A small CTC audio transcriber, trained from scratch: adamw at rate 0.00064.
Rows from block 3 of a small CTC audio transcriber, named by matrix and row number. Rows with one number belong to one neuron. Each number is 128 + 32 x the weight over its row's rms, rounded and kept within 0 to 255. All counts start at 0. Numbers have three digits each.
After each neuron's rows are labels from the 100 clips, of 14976, where the neuron reaches its largest size: "strongest on" is what is common among them. Only what is clearly more common there than usual is listed. The data: read English sentences (LibriTTS-R).
# gate: MLP gate (model.blocks.3.mlp.gate.weight, 1152x384), inputs 192-287
# fc1: MLP up (model.blocks.3.mlp.fc1.weight, 1152x384), inputs 192-287
# fc2: MLP down (model.blocks.3.mlp.fc2.weight, 384x1152, transposed), outputs 192-287

gate.612:135124174158094155145115085135042159136133161087107181148168121155160107150146111139029109177100089179160121119119073197148114097132142158141094215142137122108117121087132109144133117169136169127111124118088129133125115088115112120185097153163170115124134102125098083176115134144122096119
fc1.612:143126086112142165101088111145151141143153134126121100126153146134165170187151108133078149133063131127129164141089150144131112115096195140109166177132159118134138102142125126126092130189177156134148170099151129079174067143117136112122107192222224164159056139214138114115201118104122154165
fc2.612:152108188111167148147128141105146147194141159125090184118195137235122081153175172163067164151113151170149120143087123134145143132132142092171070136174153108100141142149088102146091136104104181110113127107152098164166146123121130133146142202130128124109102159128133120081074196113102162110
strongest on: the word "and"

gate.489:167126183109114139115155098148122082112155085110189128104104134148171097100050163103135158118113078110095106108111185146118148111122145198164108145095125153119146177107150092095139140094109138132126151083119125177162107122121095135135138096051150121121125108097118143105127157072108135156
fc1.489:122101135090135125127142131116147084117051096130177162151103108183133128101149159091207145089113097101073147161151176086128191126143176191098099111113072218140110080119155108086170152141154125149162108134145109112143126090138126173182170089155094155101131126144124139129138183121105112147
fc2.489:113136126147149155129097117080096146142115136132161173183106065132172115128107057061139166149105061128090121114176111158179176104105092128161128149136046153166136111143136163087147155148099152063061093144144083140158110139176096096102134113122105162141089109144153115080147180135162119131
strongest on: the word "the"

gate.522:125142155138170129118104094110144165075150106130150179110096128145157136135125165105181162119148145194138094097139122151140122154111139056178156124133111134073150143153119115125148168106082140078127142145121112108165096140114135115128123094120096156138145102166173101157218109176111110157
fc1.522:097146099150096155186119155155074116172202128189194141128149109063154129100153170090183097140163145106172138128130149126064121119089192127109174123136126168143124162091123093122072111173121128141187151142152159138129176179151132133175107107078113132174142121127148120131106064185110112146
fc2.522:129111106103151100099142129096125108137168116147127193079163130191144139108108158190086090022147109148130098144144095107173156158107114104118135096112140118089150102167158080118204181132120116150185116157144080146093108169137146131174105117105081167121135097129123127133072164126094195104
strongest on: the word "with"

gate.649:154166167160136126138125076190130119106159106136166125136100207087109121167104167107111104132104110131112116099151109210112172138096095135103127114134121197076126126162138120106144149129111180183107110142148137202148135173127192105141142099090111155163154121212102095149163078164187120079
fc1.649:105114133102098144172096147149094121146096171137144111188112127136120132215097151133066125100170137147182106101085129155152112167104091101154090112138125133114182162135131149183142118151122176064094107150127124130138094116110160107114111159106132123140108162189136127131114152221129130107
fc2.649:107148104147206139153123148095098162147153127087094062065124151154070147148130167139134114106133119144160083137126151136125172112099163155167114123127053104191115094131128126188080119073097004157116138153143131143102156155145115125170105102099141140132169115158094140121108157056157156104
strongest on: voice: female; the word "with"

gate.486:108152150175189109136149109103168160113154169090141112109125198155085089221076208149125095118117129152136097145095117133149094145113082071107117191124139108102130168167152127122154101085080169128151143111134180106178167097136173165139097096102196101091160188134126107135084099163183134133
fc1.486:144147138132185138106146108094141130128141087063141157107092109124164110118096137151082144127178124080130088084104140036142169139165069173146117133149137092120161138176151169139068125057096075146122149155124151150109188120161138142174135138167139115144120125116148134110102125137152138104
fc2.486:054085132083074163146094176137077128203114078143118131091115085077121136108123122094138142095151181145110144125188116152107121148132169181128093106154130173163171099102131139165124130174100168132120134108117131145172030157058089112108132109109139155161152161208093161079135077145098107129
strongest on: the word "said"

gate.694:164088121083056112127117169138137121165100130100129085158135209134188070124163124113096101136128116132146142186116113182135115169116139050172093092082135177056100085107111100127102133125166133114073122160153154120171117110152081115083149124157109102079092179149088158122118158143134137118
fc1.694:157119118131152126103095124155108115090123060125111136149152147183146121140154140081058155141086119110099145113109119118132177137109151105134142134118106136108113118138122095051141136175134143112099161078120125107151118120104095178089152144207095122116114110112118093127121101123141132179
fc2.694:093125134128088115172135127117168081124110104092159114072122071132154096153157167157205105108141125210128133123154114094143124130158126159159152099131096125121151086098129152116155136127092130102108103117165130159153116130193139147150138082085116121149118174112168150098148133143178138137
strongest on: voice: female

gate.275:106127143163151128118129136155108112119093099086129189154095161101128145080098172069116146095103197099113132097020146149106164161124158065130155143113174080139125170078145143141113085181104145115184165149135157159185071159111134166098129129140106149125128159171067133151128078169075121150
fc1.275:113130051115123187152084118117035152171137106105110085119088096091089154167155119133102121135111118080138107095103075143112119097108153166130172084133203077132134118087125114157106136110149140134135159164135105116117149178079179105093115141176124149085174144046060136081135106099137139046
fc2.275:119140122131160099124067143069094179153124137110155144117075132142116150103102117157110136103137160122150133120127145130142145116111087172128109095171138128116146096158159168162131183142124043141125114132114118167157126129142099137186136103161147124163166098136107095111149121145188119135
strongest on: voice: male

gate.267:177110094105133128140191120061134161052138120145128117117113100047127169165089126152145141159161133113145134109130116140179117092101116130124130118198131123094103165163197167156159110147132145111152110109118092161117089077139103118123106081132162116186142115044120135139080172178154120122
fc1.267:175094082138128158085104206146163177087099129158142106122164101122138133130150119069155147129080140178092186162184106082123156136086188090098185141101063195119102082123107134106099142167152135117161176073155095113175091145127143124065103131070093148140089104178132091128127151096097090140
fc2.267:159165193156157119161140105100122185098154163113148166184128115104197093139119154125180098161160112125155146122062140174135115140127073076099098128123183113121109171186195154143162124093164102120097097150158126160086166063127111128212150129187085129122136117059155114121123116158147171124
strongest on: the word "you"

gate.338:130150124129097142133097126141052180132124119086082149145079164129162171127153143135116144144096130186103119122095137165200106098097151127098168117108145088179117118152103147165088062168062173115139169143206159101153103160116151083088144150122134161174115139192126068112094136147104110119
fc1.338:119090090203173105138111144118157174121147116147122140131086151060123113102116192218166123108166103104142131088155161130124178152115210205146134141077148117108158125149116139195178136141080184110125103112108107131108161168102149141151163148119117122119191102130105156104044117159122102167
fc2.338:158149135193141176099178114102149081086096136115140134127159102171146100105089124131175076169114086135146088139089087151146146129174093127096150184131175072109107213107194176135145154125161166119133118112091124126162130114110157185131136131143138065088153163127075128154079185139136122113
strongest on: the word "you"

gate.431:134099103122147177157134168130120058101089134125128154140120147103162105119140113116085075097113092154157072114128095162059146090156155121136140128151080193146125147185085052115167161193175179165127129099163118159146129156115141117120131081163137112138147136140158174147135110111127145099
fc1.431:155143145156089119133072114117105129117159040115096172118144070145114139142130141165109146146131129194087095123169139111135174181108146197194131114129094162103148109084110111147125111166088147142137144150143144151118096105143163170101098166142111162110084131230138132134133198141118160195
fc2.431:102126108092141167080118138114129096170195147173114143077079133069135133162100108141066099101130113072082124125104126133134112091139158125132104116124108097157153139144137093119161160073174144138156139142132136125138101165100145126138127095137147157136149153107155096114075083082087118130
strongest on: the word "i"

gate.228:124132161153110121110103099123133181114159107085073122144148152070106138107126147059131124157148107123126049085164119114152107144092132150155117177154080087143099099116091141121098103137120165150132090160073170148060129112132115150110126113137135156184085163124140218187084186094145084130
fc1.228:138160112087117092156136133137128167167116092097186095078087150113135112148149143160143124139125087156111193139153171134081119107116128155128095100125122084153111141118100135107097152127152107105127192133153134117192100167124103089123187122149132137078178100160107026088171117091116147087
fc2.228:183107179161044137080121116145106124118137162135126127167137087085114180122099105098146156173119094110152103127168072161114102168118154134144125113114149125135112109094100138126110100071128121127156088083119055133058111137161138106061130122141125119210082123148124180129129184148144180135
strongest on: the word "away"

gate.652:178133150120136135085160136137203129091136176148117135096166093091104130153116127098098090114074121082113128163154181095193097103176115069101174126151149136142140126138171195100167102113118104131151168158081139124133087151084172157138150156150149140100114177090144139098136120150090133188
fc1.652:140096177101107108141154106162101089155147115095105098162128084177132107117121112121171096131179096118136177143129131089152067141169121104179076143100170163167078090151129098124165146117087126165188053123181132178156128123114196105135139083146113131126110112104166160094141101154075097148
fc2.652:153159101127131208165120162085150104082116119159113113154099104101113086099142190166110140160112164153113111111118115137116118126150137084146135128093119113072134126112089176110082114166097107178158169026137163110081096118127178168100134184101130205085116109157111093134154136148146119123
strongest on: the word "not"

gate.222:135164106169149150165142126132149173078164139118151167145138139202124142220161187128079139095084103148108117100148078105106118125070052136140087156210091172117148118121135162126139115111149199148115168049062134196084141083188111156079089126146117084166163125156187063151060089154140141104
fc1.222:139166114116111113129114110190121145110126183115103142157138065103086174152123089089229212152139071120218103127109173070091085132169198107178204145144128129140136156081131114127068134152093122147106153164152130142188134120133125178092104164138142153121094122087100132136129167089111107095
fc2.222:148135108137114168108135136099153059099111168157130082125153156110127172189188135114135071116125134130102140158178090098090112090191141124067174097097137120073144105127151105123114152111168110103187154067153089116131105110124170159106133106141120115123110142124182123157145152111125162127
strongest on: the word "of"

gate.281:152167102134173119145107178133174211109110124113126101184122131111098138073163122126119104133054128134097143117107089120111169121067122105142154104134138127144133133192111143076160116135150138111152155154136078119168081093115136130154117193152144213149150221118118114135173123126132079156
fc1.281:141124179140143163068131066182094088147074132096123106125115119151157132131122177094122136165108093157093100106157137141098081106161131114112115204101096149172167088185137100112095147133129138118106172190102132169155093154116156102163126121098079139093099146141150131135146111155123145118
fc2.281:130142162146159119125141107085109135128171138148090115091135111148098147177139140090175096160139147115148084149183133116124218187143092114128155154123103129105079052163143043174087088124149062118148114141161114154082149122174093099133133142128194127099109145087139148160147082125147116127
strongest on: the word "said"

gate.287:092126101135134097194193109182157146093088160136122133119117187115109104149139082113198101103150114123094126107111131133120086144116095165212149136111124091132117103111170104219175116148142104131112161167133132160109159175127059195095110109155113115092078108176142135131124108163144081108
fc1.287:123153106080111107148110175171148132137096093091105094136083162143105121104122107130164140135101103093127148142152179121092125148166057113153142155113120163159146109051061130114116088088138097098110107142124157120162153153141100146129140150110084138155091188162146108079123178037106128125
fc2.287:143116127121158126158115132084133146177153137142178072119130077163151121116151126183153171146189144099204146120157111177115095130173084180122136074130118103126160148210113128080159181102148117154181057099150074144117072111103081092207141146128053149126094107090184081154146128146129108105
strongest on: the word "is"

gate.435:121136124125061076159126160112093142133109180152105126122141125139202120153132110132097097140065113127121132105112159112182113115102156168145102123179108143115114068179176136123159151105124136131103129116141167121143095089089103093140159126128147144151097120168155122180149194119119090123
fc1.435:138151113154131155127126135116092122146113168105152164043136157077094100095085110137149113083188178153122121107161073191076127132133122174068130172161203067121143158060148126169132111110107141126104088132152132178092198112170131169107100060040151074139116135091144104145083096082104134096
fc2.435:108170086107126078139091082138103142143134107139137114151052159051131133109080089099151131105169132056128165132136101093093168093140095166121091136120096154129145150137146120103055174141083120154138109095115166136073125117097122105128122145139081130114117103067106147175140133117103088133
strongest on: the word "i"; voice: female

gate.512:106119097159164098105052138111073159122110122081170114169145091107117144121124118159138092170084087148095099136153092191137148066123146206156087125132062113146100136144128140163138102115068172064149138098148133156122151089115115108123098173089073120138123165159156084122180146106095097130
fc1.512:163106089131120092145182127191154174176202104097070123127113117095132111135091128138160126160066148093114159133046162113176125112114150127183134136151156104175091173112040135163124071132100112104159141110102091109087104201100100125086133156091121122126108173110145099146099120100118154105
fc2.512:135076093138088135103158110097166056127138148097062126108165176135144133162175122137098139122130190109161126139146093092120044114138190154113112162080131101055177113101112137134106139119144062183180147190139151043122093097181147185085093139201180139082133151134167152126104094104107165126
strongest on: the word "not"

gate.329:105131119140125122121126099116142161106188064115093170143088156140136080098177144064114190152141110100121105103120132114125132091099168096163142156102168136164107139095094093125106136122106069135108173131071117110108080161096148088136129157179145136089158119161092101160101070112118137096
fc1.329:104128070181109094101059097125064150169105108101145115113185170140141156153182176176169191085139186178122162082192164111087147138111114173130067154130117164138054116138153124064171193134112139154133149116199104185197160118160113112159155183123097152122105135069141142112127107145145097119
fc2.329:147109160147115142092075165098120077191163131095127126144163120081118100048131161129167125095108113133085098132156108089181157112076080152188165086128163142089126103107131137108102124110144123097092113070147092134145131095138153102115127112132118188156136168192123128057149183080178080110
strongest on: the word "his"

gate.657:096097109135087074124056159144145157129179119124162129188118136104130155075122124133072112143103123149153101118162102164129133104071156120106112126206115145130080155145130072141103142170117188099171124136094138143170073113099129102137132078202076205141176072143124112132130088113142103134
fc1.657:155170141161121158099134082116138135084104108128112162150092174127092095108140174156173205150098075084100141133176152127164140130090120032111161194093158099114127105157109140156079097094038124132151157125139127151116137184112142070065122176170086167095111146073092146075091106126174127168
fc2.657:157152147132120110165115177164090144149115158108097116140172168145052112139094152125133115175085137159158143148045103165126129091163076111068136165179145110125112149093139143119039116181158173129080093075161137088110152198124136143095143153133100101120143077126075092137166135121095150137
strongest on: the word "you"

gate.446:098150130099112086146137101123183102123170067134114124150142133095173095206121163135104137119104106136135139113094111139160181136115152082113152120147095109118151107168139119143127107134134195147112142087132151025108125102142111169131138143101156129154101097171153121170181161138126153134
fc1.446:111157158175109118152133152134158130111118120129114093121129145125133131106111127152142104185094150128142117148202131157115170129098150144180107114134128086095171058098147144183081071139096157164135119139130172079120100067194086127110182133068095109150149171128100091154113153094158185121
fc2.446:188103143141163116134117131125125099158155140143164195112106110208139134097143106104139096084185080115166124161116105176126152089105135115064112156095227068175149126156125066113111156121094115158161113112138141111153133174137109139183124148127094102073125094067116107142077097152172160140
strongest on: the word "with"; the word "was"

gate.57:079140162155112121141183079191093129083146102110212242120124138124102182160068153180121108094103097088169078093102124140127185127091086227128154129165134187124178142132172143144107120156123129129119151160108163204124136093176137148179087055089120121169145131136106103139125146133181144125
fc1.57:075076070130134120115125137173138169166109178107151179141154114179102143062109156143116086084137116127115097150128141153112110109076118187182107123104139149115144148062083167174106062173089161039125164105133167060108128080107100195130149083085120116181160223185121126117105114116109128113
fc2.57:178141132181121102164151154135180111138140108121151150169001092171175132127127147159079137142132080083132162136167134183104179140074193142115127063078121136059115158184168072114126099120123150131165112173110101157137130189147093090135137100118131065151102074095171118141160192122211108128
strongest on: the word "the"; voice: male

gate.180:149126154128112099147143135111119126146100147081152181097172170156187085128125154061116125152083062151090141160084114135116094133101149152118103161101108088053132048153145083117114128151121145139140152087123161109156072127122140094164136158155095095112122185152083152103132154168176097156
fc1.180:111124166146092086146138152106105154145115205112141100156172114137134145107158103107184089177098120123122088142144145071123108138153153160097110092156110157131133174086146177112079106113134068189152063111111118105138091078111141083066107055084150146176092093113120151070190152076130143149
fc2.180:110113101145160175123119161078135156108133113132149065116089203117131167161107095174094113111148141094153146112140122146108113115116074083150106086142106183170138146191138172195149148089142171177139104051109121155166158087154091108126110104125151161121134150133122121102152101110091194112
strongest on: the word "is"

gate.449:165120135174094094160116093163078108072086131111168114164095119167153121193156179157133115119118147106159104098091153146065116096152103151144092135125098171162112173197156101111140109140120139150168107124131172147146125104114096175166182151214083104125158126046148136087110086160166112089
fc1.449:105097068064137102111126082145117135126140119099174147072126081106176085130087101149105113123091087072135170095160094182086149163120195172130135060121140101138123134120147072146142139140143142138208114093149172209135110143113119077150111104116129131096154157120150108157128103132137076124
fc2.449:161105138147133152162140158109202121129142120121096096127087179140112118147197102103074161205140125141164135169136131064157145096189112109053170166136124158079118180120113174141131145159110157115065124094120057162129116138161194118155107080142116175133098109117113114188134106117125135126
strongest on: the word "what"

gate.170:156126142105156109143133158073161111127163094123105129101162112141085152160093183145108144158069091135059149089104098124154158097092119132094111132156117155103073136150118164150070073147100186142138130118111117084150054110114105179118108063108133120165129155152177095113130177142202144120
fc1.170:212137101061164083144070178136126120155163067134127113167144089095121146127196149074169118178181085156183167188192131110139146165148146107097198122073155187074109192067135093124149130114141128134167124187160130123157114177076134123144087103100092149137114110114116140093109103171140095116
fc2.170:115135176202170149133071123126124112150150153182098115133179149151089117122131116116168168113148153077099099126090097119124136112153136114167158113145124108161171120121110167143170154115167137146111119113160173167123139076135160174127137081144168109136116173138135134071091119122095160127
strongest on: the word "of"

gate.76:146189118158170162106117112077123120126165077165154141104095068156157153170103133173114180090113062183161092097148121135143142129123161194173032128119114204080139110170159172145127127165073171140135142156115169120168098118104120145159101117088168153143128155144123094161174192125185099112
fc1.76:131108130140129141133096138166130118110131074097145102143111124144122074176149131177168113142130095105091055107094131079110167090123090136124133100139066152177101082078118109101105142126161102146148113135148121154138118110086098106116117114136083155141120105051151147085082122072142090129
fc2.76:142143041106104100161181168125077157121099149157102137146180206110119149161106116092046116076087107161133122150138113163105143132044135109149140151159155093202129125104124165064147123150134114079066082138129083144139152150176121109139158121114180108097107110110118087160135144153064212117
strongest on: the word "said"

gate.140:160088082152136162117145120131142111114039144068146112105105093143113113215159078134142126114090084186106163162076085124183120120127153152178140158091122147145070063104141130109102095144145078156103193154131181076069102146157157097128120163141096074073193093110100061136128152184103148128
fc1.140:126094114090152169121123115127124135132145111112033165172115132157194199111157146122079161094137100101092156129088079137159110199155127169154139189119124119159151138087092161142187139170164094154132093124115109126132104152086173146042122091133139080180068130137092244129159132108090090141
fc2.140:118154110128110133145121180056118124141089145091169115101091143177097109155180105165113169171142120173113177223100080174123149127145107145127107143126072135131112112165115105085091145146117136089105140083158134126115117109125122134179129178145122141068182094165069066110148095113149118123
strongest on: voice: male

gate.705:086112042083136108129160158115065102118126150111138126126124178168140123141132139132113121098106149093054122143065110144144095065075103133149064114075112179160126106084100083133119112080094123087098132135075137193044128120126113127073139096149116092117129119102145103137136135134149116146
fc1.705:118138148139087152116166145083086096172197118131129166067118115175096135112099154114180103139133092166113082111117112142137096095114116217116073142148116161153112100111094117192116098093103164160125152090143135211114041083169146107141064126095079125128161165120115093155155126097166073142
fc2.705:125067148101145084106165110161139149105120096052139173196082133153119070098104152083074136204126132108101089147137120149173110125115160156187067199143102122098098161097155108126079112155094115124114106145083183128137174145115129147116123177143076110096156133133125152176164117094094133162
strongest on: the word "of"

gate.305:155160124142150161112106114101141130134084147140112100138138115073070094127155137104114119119072098128158118122171108128205102136097085130153053115061104206096069098130159124095078143111122154141070132139077139147113132168096178128110121155103119120099111109132107131133121155126107103066
fc1.305:069129188143120103146181163097121103152080160136127128118150093190148104124110115137164129076182159093119149151061131121187123174168163104151105049170174136128139114113102133132147084098143079061137075149169144123127113129124159081145170094145156098103122157118120160140077131162075157138
fc2.305:129131171123139169063113143144108115148098187122127168134185143128125178087136144156058130141113061151128112116141174149060069101090136138065132139166189137163097150180118157152122077183120111128098152136113158173143197171131082142089131178070131098112183077124125108097069073169108064115
strongest on: voice: female

gate.34:167108131092135119137160090114124117145170106131171154126126088115129120132160141139063102142123106124195072166091101184144182029137155116106085170106090137126149189133188149171197132053138072105161160145122160116159147125171185115162091114105156156093180105136147109161152137107135089040
fc1.34:138098100053085080175119131055179103116127139102164152114131100234194043094098115103161085098169158131113120124126133069154188100097150132098098077141100061213144118061108142112086131176107185119102107139167150144122119188111101134119140111188153118138122103102149113135122116101070085147
fc2.34:083133184098179184149112133170086123120166108169131150142160105134076147103129165115180100107085120144071111133144124129086086148114123156089147140150133190098162161164146145121156092144241144164153101151138124175123076117126163104135130171110153179168101085159131186113155110157094132117
strongest on: the word "said"

gate.382:156147088137108166066099150136153137153149180109135142157093152119123064115144134132199108159112163176166112088093150107145116158093101126093096143166073145127145184120153076045150156091153125153124101105135135182203178130121107135152140147088155128088109144143091099158187150087093125126
fc1.382:129103143132167120113144099147187139086085106107109140142126103171104157140113171116087136120098157174064143133115107116141162139219120129140099138131125094093139113152116141139123098081137126137098211145102129050054096125107173112094152163150136160116148114104140146101126095152154112175
fc2.382:138140085113121126147161179149070142165166140138128135109122133080120105162156119085163120101105151126087120109147144132142162121129157106055127175122137191129129150104170110127158146121125147095116109105112119161123126159143111162170116070123113136176128127132168175162165132113117120108
strongest on: voice: male

gate.623:089175172139165113124131118153051110147116160125124151092139217152116089152130086130111136163146165103160102149151090184138115154114134123106082133122174171094143098152165121162132105159127096173100175136150095160085165162108126108175105144130115091109190095100115120185117066187148121100
fc1.623:117117126149133132140096158132148148107152126121119141153054180133129161157146102154129189164117129163177107093153125132180134123131111062120115129130105152117156095159120166121143067098037097145062062171135109095101156181158141085086133152124074143152142079132182079103168065059142176175
fc2.623:169150133156128149200129103130199153124119178123123080151119142059155127106135160189095129057120123054121098125118158101105141113143103182143223073093135054160101118161065113123063155094032120125149177159112122074145179074147104077084137135140184118157171149126077103125149164112199139121
strongest on: voice: female

gate.365:059137085111117090113113114114144102131108148121154176140144049162143124147130152120120073143086112148056125124082173149174103087080173110130169124144107048191055167117105143112167134134106161117108085104138164114158075162106124144098138079143157168128156144138159104118168203126091147089
fc1.365:153159109144113157156106127076139138098128145111147089148098154131107153128115136105099186145201167128126137129061077081116115185166081118166062122130125110101149136110121149174132064029110113110144105160124091179139156151152140162151107113216151094156116119056156117097128105184141132137
fc2.365:164125103091124169137166148180158059094110121170125087195155165144096138134095045138133113133141150147119167145159139125111136139163148152131185111180076089167137203120153193086144166110203129160109120177136119110089158140098155147045145193114119082125173117111142129150108181143050150126
strongest on: the word "i"

gate.88:084135176134107180087116123142107152152116255135145160121170116150124187147136118112108101144044055162111087150144117113088143094133131109147083186117077100066113125106145159137138103105154100106089151072098129097162115072129118173152114188191169107112100124083164093099181126156140132101
fc1.88:118134143100080172157157092135135141090136118149082205131133095153151133115118162141089155104110142079127156142121126178128148124071205161145086134128225072101191116160131134143172059179156149128130116201154122142090144140122124150139099130204188090087152150181090117154118106134108119099
fc2.88:113112165130165140112066151157081153115191133091111146187129163117157177098163175113098074230107172183079119142138123118149165116155131081132146230076091106126120146113202036131081111095087105144088134096102137069164161119122130161114116160108125159111124164108158102134112180135134077125
strongest on: the word "and"

gate.332:141144115088104191094097184136132160120161156163152164167107113174123062062150193165177171159125158148073125136106108146127098092089116116097124075101128163151142092087156130163100134093155087149177100076146131177109112174099082073091114113168055118129139056074129102129089084119107155148
fc1.332:130164119186143137140073130135112124121096198144152165130131192079101120114137106129138144134122117168076120101137120149123154132083115168135131139126123149107055147132150098126132124157089116122056100145091160179159160148096107120121134160119130165139145127122090109130190070165165118124
fc2.332:120134120144126139089147101111141114141119160075101144139175074116152123150174123127122094161117162128196086144138107132097144085159157071126144168164115109152181137142118213151130123108116138172154152093139058098090157074162122107107128138173159108161184113134095158107109175127097134127
strongest on: the word "i"

gate.127:118174165189160102170104122189118159089166101137099196158095140121146104158080135100127115127109149152122094078121075113119131151039132110119167094158093095130126118101126139198139077153068145150079193165079126144142106150153129115149078118110159124174143087118110112127146113136121155089
fc1.127:100115100196156070138151104172171161114109129097092150085130172187089089101122150186061109088104096101121134161139134197072161115121152174149097110091153134090130083078115075134098118178046108132121156122148122111128103128149160132087180137114101148124150156129055114135135077132181130171
fc2.127:110154185129117131154125150138153127132104121105118140147109054157111110113135154202120119108142158059137114178129126148117114103067092123107123155112126161104107165165119103205106094122118217135126105107054127055103086164148151084100133171156108092095154087094132100224136167101138153135
strongest on: the word "with"

gate.336:161114062068104121093070130126124082108095133117131141213124137142133129123113134127123176110125164142105122117144132075167123103159154075163123086080081145149119153090094165088111119146131122093165063114151134126138173131110109102102139138167098138154105132169157130138155114136135144128
fc1.336:144131136138114071161165126093157139135146152168145196087161135094118085114099188152116129081165106119155122140096153127124144115119159237124182147084161098118118115160111073146134112128156202115122132113117122122100111087075135106180094102121117095120142157140107104090074143060083164121
fc2.336:087124112127162155099141124163081106091122085078172121168124154124099124132170153116120180191118137115137139108117181123182094101121118101162104119155130181137150132127163181116131133183107067155194087148153104100145148192173155155099110116165141131097192074168126147130165117111137059097
strongest on: voice: female

gate.575:142130124148138141149141143096190166119126122122167129141097113148121191117103191133178129108097121161101162070127154152110144119075106170156138103108186116113119125134174167101171103170120182119171106096070159160135107147132050112096069143127171109090105058056146125101147178133151127090
fc1.575:120166150165184111137110128106086123132139160137065071152167167113177057121099124147098079125093145178103105131191120143137095155155114143130165084124099098114116174106049141125149196142092127108089153155140112067165134115122125129128110081127120115124105113103162140113127142126139074142
fc2.575:126121065123122123122102144099145107083135096093109146120123170159107177134163129134119134136125081101100106122124082070106130104146136152136100182169095164136127132096092114173038121132164123130154121071160168157098140193103195156133137080122124142144168133121097102056203112080079113138
strongest on: voice: female; the word "the"

gate.311:152114159184139150176048141165076118197129091087145114102097210140132094107130133056161102135139140137148140123148173139091102107099155094132151132109114142085141082087117106094138140128135122130153099135154108144120092168129099089191156094114102120178144145206089166146134103116103119127
fc1.311:151148145173074179173153129115162118118122067140145092135156116139131100119095088132058181156168158098181097111138145126236131137118104110122109143149125106159159105150214203155108123063084113152134168168182091159106115147188163157126125110103103145110155109131130107119148176107132105109
fc2.311:146103101121147156146134177095045158176138137095141162105089115155110219096189108142141135084124131185082139101157114160066125160081133070132132139140120065194136164181018138183075133152090192090123079124114140155131103153124084087127119180153105145156137062171143073150123135104098137103
strongest on: voice: male

gate.553:096096102070111109123129049190172108094077123083098152201095109119116160139110156144098104121124097141122123074103115128171121146153133129103129129128170128110152082168174114138125127162079140094137096130153175118216169102100131129132132109190131104143129179078141167076141177220145134120
fc1.553:125107166138151137160166138130149158143153070108095169112128072130096143190151159160066151135130126130085129119172111110143130118115143097082114137149153129163135081109168106220093138120205126143132103121111143121113175146141098130114106154122176181139135083092123157139157086170158105130
fc2.553:136133100184138109101154150166102190164101129077136164122111098144117150201116095207144094132117142127183136152160059152136079108162134139091150175115146123181110129115034116153111148108128166138168147123120108048118097124153159097116144146159131131140104072106105094184109157096169144095
strongest on: the word "you"

gate.760:140135179176162130118120149085138190165112167085094194049118164155112132094109168137124153158143135105098133124121150180129105134099119165115042166085197128037154049131122156121096083146075102141132151147144170148117128096176168149125118097073154120147136128166112149100124116211058163151
fc1.760:160133022113138124149093133101112181107129129129102092148127100113110120142182128168111157097100115135070123145133110158069084115127152147163122167144134148140125120095089111126158163123180122118053125129095177117097061156116098101079164143172091161128138125072112131117096146078123098179
fc2.760:128128143150118071115138131131167100142127124121131131129077133149112125119127133089015111162144132151113142163127090130143152140078170138146085138105104126125105106152150130201088143154119071159110127120100109154097118146096200157123126148143144098151158096155118115149137120092111088112
strongest on: voice: female